Weights of a small image classifier.
Training: muon at rate 0.026, 11400 steps, batches of 128, held-out accuracy 99%.
Rows from block 2 of a small image classifier, named by matrix and row number. Rows with one number belong to one channel. Each number is 128 + 24 x the weight over its row's rms, rounded and kept within 0 to 255. All counts start at 0. Numbers have three digits each.
After each channel's rows are labels from the 100 images, of 14976, where the channel reaches its highest value: "top examples" is what is common among them. Only what is clearly more common there than usual is listed. The data: capsule endoscopy frames (Kvasir-Capsule).
# convs0: expand 3x3 conv, stride 2 (model.blocks.2.convs.0.weight, 96x32x3x3, each kernel summed), inputs 0-31
# convs1: project pointwise conv (model.blocks.2.convs.1.weight, 56x96x1x1, transposed), outputs 0-55

convs0.25:172131086165119111158126123080144137135112139116128161159163145146153167124120131109089130112105
convs1.25:130142096114120129071147132116100118116140121135137125106146115128104144112111136111113120121135137118110188129151072095109144101079048101143116119123132095157120120111
top examples: finding: ileocecal valve

convs0.83:119122117136125106091124164121148138055123150118123108112102127163112087155144174107129118111123
convs1.83:096137160102149149124099131127115149151166093143155122171137076127127118180115166123114102140124133087149125149120161111173140120094112167129130153133138132092163128111
top examples: finding: angiectasia

convs0.14:095141124124131108117134140100163157094145166160173132167121138139114095120123176096096127138127
convs1.14:105127161150109183146152134129158098144111109123159156166113094119112127116142157129126087088144108155098149109150122139134155110138134202140149120134142168143149137132
top examples: finding: reduced mucosal view

convs0.8:152115140122148124167113133134122098152152113125128133115139127168081118151100083127141184083123
convs1.8:153153168105106096105121092142129145131147093127124139136108100112117169122176089134160121147137125111130110119166116093149171086161154091158137136131133092090134118122
top examples: finding: angiectasia

convs0.17:131162121152139109153097150116076131088135156119145132067140080113146113129126145154118123121148
convs1.17:116165158107097168140126147134162112151148091136124132159109106155140114121163119143142122155169082122093166081142128129143130165137138124110144092117128120164101080127
top examples: finding: reduced mucosal view; finding: ileocecal valve

convs0.3:184144141126138120123143128186147146142094152170113123121129122137106131147146118157125086148173
convs1.3:147151125119134130142175110107091096119114179127146105166129192150091073147147144110091130097141151123156142136146113130151115124130127096140164116132140100124149135159
top examples: finding: pylorus

convs0.66:163141120135148084114141123128115138143149157165170159144107164153147125165163091146099124135123
convs1.66:161166150119136122129142157085153113101126134072196158132155126115134137144122088090131105151135109126117166143130160124122124159073118125162138109124147109125144124118
top examples: finding: ileocecal valve

convs0.13:162113122115120121124141133155148110134121146212114147118114113094174143168142155120144134130117
convs1.13:116124124140133081114100142123098108138100127135149095174142155104115097155169136116132136122140134184101146137134136151112135102087113074140105094135109149177113120097
top examples: finding: ileocecal valve

convs0.50:122148116135118124136069104090080114125184107130156143131120119123115099144097107111101111116155
convs1.50:135144138135082120105119107119096122144140113142123121130154094132116144175113137100130110125172128068118132181104114141169164132090153127153162102127161106095154123118
top examples: finding: angiectasia

convs0.61:164140173147133119128113101145156138108130157086181133160146138130132108154144118095132155113088
convs1.61:126160127137150156110119121167139127098153135158152130129112098158131152089080155076121152147095162187128140125107098110087094136144154116135117122118131149111143156111
top examples: finding: pylorus

convs0.18:095108153143143117127091166134162101127135128137119143103113108153118124195146103080150125120146
convs1.18:107117154144110120128091124161108117124122079113109119123092107136096093183130089115105145158144149161138137137121134130124135130178170165089136149105142124160171147128
top examples: finding: angiectasia

convs0.74:118110158132108128142113117127144142140131174108139115127088119185138180126111130168126115173156
convs1.74:186106139107129143158118137170141161163115143127111102160129154111120121126126124103162141141163171090178164153140135109138133155138139106120148151150162114133153115083
top examples: finding: lymphangiectasia

convs0.58:114131199117115105153119130125171158137101150141081124121165130113145097107132138150113154114111
convs1.58:132112134112098116182110149126120139120143100148124126105142167138105134082113129141107201102100127125158100122079108152144127148134161152160145110107130115160125167109
top examples: finding: pylorus

convs0.69:114077125112112122128187106100140099074125120159164122153127086133121115121125111118127153127145
convs1.69:106172166124151109162135199172138120127147112148169137121155145151117139110086111130139127126149121164099137128121178146125174126148110159144125135132104128142116091128
top examples: finding: ileocecal valve

convs0.38:108110129112128098133136117140142077163141111136116127146113105177184123106170091138110144129105
convs1.38:103123132111135097167138142101130168130124142144168086103127126095109150094122099127107139130160140115130128119135145123148075155149125133088112095159123187117158169153
top examples: finding: lymphangiectasia

convs0.84:109134108109136111140143124112145141132149136115136075066129156115152130147180092158143104106143
convs1.84:115145089100131139105147161098139105139163139124142132148118136127155118124144067147141113173119129102120140121102078161155097160136174122140101155094146111139160144160
top examples: finding: reduced mucosal view; finding: ileocecal valve

convs0.23:091096081156128151148120142156124104122156118131101099135117072155131126135136166138102093116116
convs1.23:087166145111146102147110112119121134119154134129149139140102107130114126090157169103157107096154082096112165156158139103153139067121122108119114135086153118124142107107
top examples: finding: angiectasia; finding: ileocecal valve

convs0.56:175139126114122119122104083152147135138099132093144091123146139163111113152152167165168120109138
convs1.56:123154111150120088133106139125151112175093153123123175160142141140140170148112139150128126122094172148168149154153154144133137132139162146158085145158132099115132160094
top examples: finding: ileocecal valve

convs0.37:155116121132100106106094102129131108098160105126067117118168131098151128156097126141119145087141
convs1.37:137149137104119065110100170126127150150121124171114116125112089142134120147128150167114126121103123136118138117146146110089140158109123121079101165102092094174161127111
top examples: finding: ileocecal valve

convs0.47:151122086125124114112146132158143109155140151142131171147145133135127119151145133117066108071092
convs1.47:126120146131101145096107177148141100140159150155170141168124127162136138135146130118091075111097101118173107112088150114142109153143152113117143081141124145135149097131
top examples: finding: reduced mucosal view

convs0.80:130107096114127109140107115107103102155106124168129149131129113178164100141127147154080113172113
convs1.80:104129159140135120135141134129138134093125143130136084111115173145127094093107129143146093132121116137159135074126151119124102156082114077120114154179138185161136132131
top examples: finding: ileocecal valve

convs0.48:124109125104125108103146127077152131115119138100169094140152138140173128122146139148112060118141
convs1.48:127135150115169122141106137151171112109091144151122152120109118105101100115131096133131097116127088161095127177188120157127151106120147173127166140127129166142120152148
top examples: finding: lymphangiectasia

convs0.89:127123118137109123135092133123124092097141173111129092121147139114117133111098104198109125165095
convs1.89:149115125168132135132107123154143096119075081125147132128119133077095106114117125145157145151147153099086096107114188109099105130109139109133149094116150108099128128150
top examples: finding: lymphangiectasia

convs0.71:131120159136134152107155138139115145115119113162151088131126127170110095154155106058111141103132
convs1.71:096121121163147126142128120152107133126170134119130133137118114162119145131062098137118152114127153083124116095114195124124123072117154135181127117155119112117151103110
top examples: finding: angiectasia

convs0.72:107144164084166111139107114149151137085123125144145169169118126120130107108133115148090157092127
convs1.72:106110136119154133132116140110145121114139124146166116126132108156125124163168158150172093100121114160168143143087086132086144113130131156082181099113137150112137105103
top examples: finding: ileocecal valve; finding: reduced mucosal view

convs0.34:133118096122085123104189156106147122131168118087117157105142131108145151139143140111115174124134
convs1.34:122071131095111161130119143146133165137152165127132133156099132105132112125092101117159107122154106104140119167113126122123127138119059146128094159151098076125121125096
top examples: finding: reduced mucosal view; finding: ileocecal valve

convs0.95:119129108120124140137096141131144112101164126113160080101157119132161118138089132089074098142146
convs1.95:073133110104152101113159100146129171148138139119120106100120099180141114120104157171151106181131131150123122122106154120099121156115149121104108105124168112159151146110
top examples: finding: ileocecal valve

convs0.62:162137133137161125127126106118071166124132168130137179109154151179112135144137126111120138105102
convs1.62:081158163120127152058128125104117099118164143137145099075103112103157122114087158156101157118150134137166135124152156115135130127099107102105141107133124149115122120143
top examples: finding: ileocecal valve

convs0.16:115111189102118144150130127126173122104158139166184110149148128129153130145095137122126145109148
convs1.16:140144091115139154137143123186127117145128134090117101176115101113153115106119147130151171121126137157140115157121131179109164118109120115115150090118124104167073137159
top examples: finding: ileocecal valve

convs0.91:098110140114135146136143124109162072110123128128077089142105163146154136172144135124096117107111
convs1.91:148085126108134097146094117142127103125096118115162106143133152100097109095102179089098092132101156155100078129126115130104152127096146124114111149145146093107132102115
top examples: finding: blood fresh

convs0.28:130126173124105125118118155132103123141151200073151114111138112168129119099129117096124125116120
convs1.28:091086141127146136095108112146156132111113096128154138158166114144121129089066076161083148122133123124161102120085115131115136144142125135125100153131153100149118099127
top examples: finding: ileocecal valve; finding: reduced mucosal view

convs0.46:141108173131113108144091141117128146146132066142164145125129109158128133186149125107101141142109
convs1.46:105108118150082146152135119092123109146139122148106153105166172128123135133137137131165109122132123147155108145173115151116115119139145111115116193101115111118070182142
top examples: finding: angiectasia

convs0.93:133142127099132113081124107093100100122097090169132099150110089125114174128135136152129113094129
convs1.93:151122123124109147129170090122101157149081164082148129161149106158134136118141123104099122114119146144061154157170160100140152119109114150118144133108118107110105115144
top examples: finding: ulcer

convs0.63:153127162078117125130073103146109134124149126157107113142124126169156110130157098097112091122144
convs1.63:103158153123092104135103086108116127110124123144119153155120048125091086125138108104160114142137130124126127164139125140198116104106149121160151142116144134136143146122
top examples: finding: angiectasia; finding: ulcer

convs0.52:145157131147152127113138103123110180108129160099139149174172144157142114157107154107116125114091
convs1.52:154146155146154176057135142124111113153118145109096134076108117081114132127108161130107133135153124132140131139147137113116149188101124142098118097115155134124115162139
top examples: finding: ileocecal valve