python train.py --arch="efficientnet_v2" --hidden_act="hardswish" --residual_init="none" --orthogonalizer="newton_schulz_5" --batch_size=128 --weight_decay=0.004 --adamw_weight_decay_other_params=0.01
Rows from block 4 of a small image classifier, named by matrix and row number. Rows with one number belong to one channel. Each number is 500 + 40 x the weight over its row's rms, rounded and kept within 0 to 999. All counts start at 0. Numbers have three digits each.
After each channel's rows are labels from the 100 images, of 14976, where the channel reaches its highest value: "strongest on" is what is common among them. Only what is clearly more common there than usual is listed. The data: capsule endoscopy frames (Kvasir-Capsule).
# convs0: expand 3x3 conv (model.blocks.4.convs.0.weight, 168x56x3x3, each kernel summed), inputs 0-55
# convs1: project pointwise conv (model.blocks.4.convs.1.weight, 56x168x1x1, transposed), outputs 0-55

convs0.26:462412497550479525479461515475557545558527490532592512514534540542480504443510575534518456498430424451506534465433483551485474508478462469495507498499516427557533475509
convs1.26:468420451509535535493457512562463522484475520522445431467486530519558568421461557448489545546522523558479573492515476456503535522466571567469490518557485487497479500478
strongest on: finding: reduced mucosal view; finding: ileocecal valve

convs0.154:483437530508410446489518550551568550539551476493561540484468471481507491534491546501553492500512482476538516480497535518431544502537507565460581453473512435563491503429
convs1.154:401465499547507474506437501547493539523447484496498517505468524506599579493549469531542441428555452503513518565522477510439496472467427474472462509540519497498498508432
strongest on: finding: ileocecal valve; finding: pylorus

convs0.164:417499385512475520537532450464495544507517475499496519491482537470538463457458522560539499489505523525517516469442470397461545536493478435523516476409487509479456546549
convs1.164:482521503489511402478516486516514510541467521585456539472456453470531590474517440495485510509476501476518529556544462570445516483497538516441475504560557584549552480468
strongest on: finding: lymphangiectasia

convs0.127:539476521469461509556569545408589491490479494516496466557513454523493537443494539456523447510535542481477527527557519486436507501586479498463472431540500479456505547434
convs1.127:460502492403550509446467473542494518517421519475493544492496519471508513558473538475548561559485479498399507499529502551503481578486488509513517512486534458527475531623
strongest on: finding: angiectasia

convs0.130:498568553520524432552533466502512525494547469553477464471477502521421476518478589500526551499521496469635547498490539527458527487518494533505475523570521504492445542550
convs1.130:448497547492447420512471440554459451539499481498573528578435525480467545423520514531509492444554496531509528468502540538498539435490540439501501509481523486513450543432
strongest on: finding: angiectasia

convs0.98:596493574474560538484519471526515496520512454509490487499551500528485526504509515510565486412496445473507394494518557531507491472451550525445465522526517607497461457512
convs1.98:501480533452468497562472471476446512574487472451553469576546481554484494568455550463499504498503470471490550555494561463433510549540451485491529494431465509475434496573
strongest on: finding: reduced mucosal view

convs0.57:448496439501493507425494462463440483504482500458496518513467437534496472536492501519500572518620537415438539500447537504535497487514552503592546465554527523474486509519
convs1.57:504515452433553489545539566529503552514495442471484512548523457442522444482454506509453524484558551494505475459441515464551428571524501520515485530528518518431605493510
strongest on: finding: angiectasia

convs0.1:534492523552458467492442472519583504533464472577536407489560433527477470515521431506444545524544434483506454485502506506511537467484443560507448446491515524465474556491
convs1.1:476490526519491428564576460574520430405567439523554498506496545518500481480522535518446553455526544484514440553543526531472466507535488514498471459457442525467507519512
strongest on: finding: angiectasia

convs0.97:528541496506443473483456499471564485516414500585542493603538578488497464495493509467481561478451466491533563516504495548505474517485481560486447433554520445456518518530
convs1.97:486541563527507459478569510569475488458580511497560486473527460525512499495486556463577539475584541520493403500524419506533498509544543551547512519454470500450507507516
strongest on: finding: angiectasia

convs0.53:470550530519575468498558489551399479599500543476454477481501468494463476528512492476414515538514571471421485491461493507482483470454526463537539497519535492477527426462
convs1.53:508462520508488478503406466485578465458464489488500539548454517486490457467472478512511513519514520503516507488588607535476528536508597535494509508478470528422579549555
strongest on: finding: angiectasia

convs0.41:461529544438514504489530493491472424458534573572463514524456450482461464477488456530518485484483530507462482508531491554458574437489537542550437419525546584468477509506
convs1.41:496535506502478533491476525483488488502428472493590536411537459514443503587508506481466491518524555489527469532458512496488455546504495598507597456489430506433516458516
strongest on: finding: angiectasia

convs0.19:508538539479473476573450518479496422500509458467523457497560562464575448542508492493553572475555464547513461471514481518472457464455539507522582463517520558573536487514
convs1.19:457558474503503554537498509456513463547539471550458517487471525594586526517542514492497513502505456497461566468586522522439598490533508532524488453513482520568464447500
strongest on: finding: reduced mucosal view

convs0.66:494614471490568475507557552470493490447477539488445502551508498585454558452475510522452432562444430500499489465520464497523502508534516517473447528510484434497555499511
convs1.66:496500465513422537517502485538536404533492441516518491502557555516512474476495472459517524498534461572493522520583590507479523464534510545498502413424487518550515429478
strongest on: finding: ileocecal valve

convs0.10:491496499486499446482439548540635475572522509555475472516484519470493440552527506488518582530481496540499430443502508446418437484518506569508497494483506529487514475528
convs1.10:465500485468462568506494470507500499518478516515529496516566487536577529528497503562515501445505480508529481516584468531411594444469485508438507498454383545463528531492
strongest on: finding: reduced mucosal view; finding: ileocecal valve

convs0.139:491450440492414479540572538543534549535505506493587543519481511495465471535569534515580497463451508528521495564554547523458550477497483520533468521493533514576507539554
convs1.139:464469510527564496508483567497476536528503439507506510587502545469464477502521443426554409567518434602467525512506519492469511498509477522486524498522545583460483479461
strongest on: finding: lymphangiectasia

convs0.87:580518517489432489475466552514550461496534457471536407521526573504499465491535491482591508548506479533550486535446538485487464476474495507504433497541458595483537456542
convs1.87:480512543496491559497534488491503504505514492477528540512529445545556533505553511518469516513521435524466507502631541543433587435572535504494561471474464555541490453480
strongest on: finding: reduced mucosal view; finding: ileocecal valve

convs0.121:553454543425524582489512385448519455495573480518481467526562512456512465554520455500471463494557478484473523468529501498462468429565556475514492509477554531505498530490
convs1.121:544543521467498445507449479436572541499508459512557475607500413542511497526543519481464468543545463425500532495487532500535498537554484525553486495559505477491528585522
strongest on: finding: ileocecal valve

convs0.93:500506522532475450414558513445446409512536489537542470543490498464432400536486495558501474530562476483490526447468469486497460579554514500489487532489551513489494486433
convs1.93:454502533447482488533507530480488571525512529546506579486479439489529589560511558496498436486473513530475559522534533467478604541420515497454521524452475545529546509494
strongest on: finding: ileocecal valve; finding: reduced mucosal view