python train.py --model="image classifier" --crop_scale_min=0.7 --horizontal_flip=true --translate=0.06 --targets=["finding"] --num_classes=11 --arch="efficientnet_v2" --norm="groupnorm" --weight_standardization=false --depths=[2, 4, 2] --expansion=3 --loss="cross_entropy" --orthogonalizer="newton_schulz_5"
Rows from block 4 of a small image classifier, named by matrix and row number. Rows with one number belong to one channel. Each number is 128 + 32 x the weight over its row's rms, rounded and kept within 0 to 255. All counts start at 0. Numbers have three digits each.
After each channel's rows are labels from the 100 images, of 14976, where the channel reaches its highest value: "patch colour" is the nearest of a few named colours to the mean colour under the peak; "responds to" is what is common among them. Only what is clearly more common there than usual is listed. The data: capsule endoscopy frames (Kvasir-Capsule). In brackets: how many of the 100.
# convs0: expand 3x3 conv (model.blocks.4.convs.0.weight, 168x56x3x3, each kernel summed), inputs 0-55
# convs1: project pointwise conv (model.blocks.4.convs.1.weight, 56x168x1x1, transposed), outputs 0-55

convs0.145:094096130083170124134123151097079122129185126142133177141095126082124101086072060104202181158126117175143092098153176148108107157110092161143132113115094108149172146151
convs1.145:119166128122098076112078140126133051081110137160144150108149191125159131196162099092119098113153147100152123118114134135109127132154153158044141025138122134122152126124
patch colour: yellow (27)
responds to: finding: ileocecal valve (42)

convs0.27:123145125067109140135161159088188087146069106052121118147165106103144104143119153146189131186153079151131159099113142136192163107157108178124114071149111123128154164120
convs1.27:056126131112145107151178133084143162162150150116094096163105179104140126094157138132116189158112117134155082129132112126175071121181121184127189128156104106133091207131
patch colour: orange (43)
responds to: finding: lymphangiectasia (25)

convs0.165:164085135181106152102106043104127135154177120174177105126166109142141131136100188109118116153111100126099113116070103152177133096109189098148113095146158132083057128133
convs1.165:122162092154135126115083117134098174105111086126157128130122127135173175061108161190084184127173168145121148083192188147124149157160163128166122170121103169170144106119
patch colour: orange (45)
responds to: finding: ileocecal valve (46); finding: reduced mucosal view (26)

convs0.110:121093140151181158130132168152138169121137141137115158195099121142114132103086082155131104111139150150161136154150172093080143190145103149096092182129119035158094065117
convs1.110:147142196121132129149146185148161067138160182190165200149164102113120138226119138119146119104107120160109149105107112157132127161148124127102077152162096128132156163097
patch colour: orange (43)
responds to: finding: ileocecal valve (25)

convs0.81:108130111132074215129112136130133171137125076104168127124121140115118151159171169138143101097117138134142202109194125138077135152134126110166031146138090123174099091132
convs1.81:064119138119106161141112142116111177133085147142124128117089107066136228115112098122163158189089136123124144188138148142114204109094183160154165128165130144104140146124
patch colour: orange (34)
responds to: finding: ileocecal valve (27)

convs0.36:197095154078141145122137121136169102109207132095155143106130109113044138154110110127166101119154090092095124151152111140119163194144120140177126149168167153206130129137
convs1.36:126176121110180139116062165089094157128130158168112107161133090141138102204156087148137091087113091157121110111114095141084145177087084133095102098142104152087073104085
patch colour: orange (56)
responds to: finding: ileocecal valve (40); finding: reduced mucosal view (26)

convs0.73:103124131082117078087128148170135125153088174114171064145099140086148149117127139103119136160154172121164166118153129150168096196132079159089078113168124095184149110068
convs1.73:105115140096157166143122165115112090120138143169213111177134152134130157225169171156106150143107145074151132098146126114070111134108122109107164064142166113117156173151
patch colour: orange (51)
responds to: finding: ileocecal valve (71)

convs0.147:133161168179159162166123184155141110101133207116107169181142080149103178143131156144106139159130154125080101121160126123107114123194111083118086121159078081086127146160
convs1.147:155158119102117149120112033093156168046124114134130192141126130131105151087112124107204115123131119167108146089162113117136095145163122126173075121146120067166159113099
patch colour: orange (33)
responds to: finding: ileocecal valve (51); finding: angiectasia (30)

convs0.62:119102070128141101100100167148154104151100149182166146117142059123101173160161162156085129144208155162101070098094133136141115108088186118160152112128141155164173149120
convs1.62:158167087180101101190078189141118125140093100128163106163148089132110128089129121101086115136128144079154109190206116134109086156168144140132126099106184091097166132129
patch colour: orange (32)
responds to: finding: ileocecal valve (35); finding: angiectasia (32)

convs0.11:069151105120077103122088134208138127142140119131147143155147098118136135143101143163205137196112161100155155109126144153146141053115156124095177127133055107166142125082
convs1.11:165139099150105151128184117132133082113191090118136154173141131128110036150129104140124118106106152145133132117174108129126096065203122145123136092072167077105112074170
patch colour: orange (39)
responds to: finding: ileocecal valve (29); finding: ulcer (25)

convs0.106:134155140108166132092071142157116181110156079159083117091170130095121081147165107134125167170151101148132138088105204111091168132119179084109084172153124178137089159129
convs1.106:166147164136121103142132104101136093132192126182147155146110093159090155145135068140120122140116096158117109112067079081217112098148120134113111111142080065101192115115
patch colour: orange (71)
responds to: finding: ileocecal valve (89)

convs0.82:110065167128090149061124140122095158098129115102145154128050119147103149080080104137116125129121145124165128102113215150098186114141127153159076144162131150141159061121
convs1.82:118142178083095159081091190139153105136109132177163138130156107134106137227149143092115110098097084182114137184081141167173106194129094133123131100113125119129137141144
patch colour: pink (25)
responds to: finding: ileocecal valve (42); finding: reduced mucosal view (28)

convs0.122:084115111147126163063116098143105090120115141106142121101133151062112154137171137104098156108126125156161156167163229126105143189137201083150119101180133099125114138160
convs1.122:076146180077107133140161165152135108133167119191109151122138114107129146176098125106179115136094080172045066086087097140151126163166109116188137125166106131122119137153
patch colour: pink (38)
responds to: finding: lymphangiectasia (48)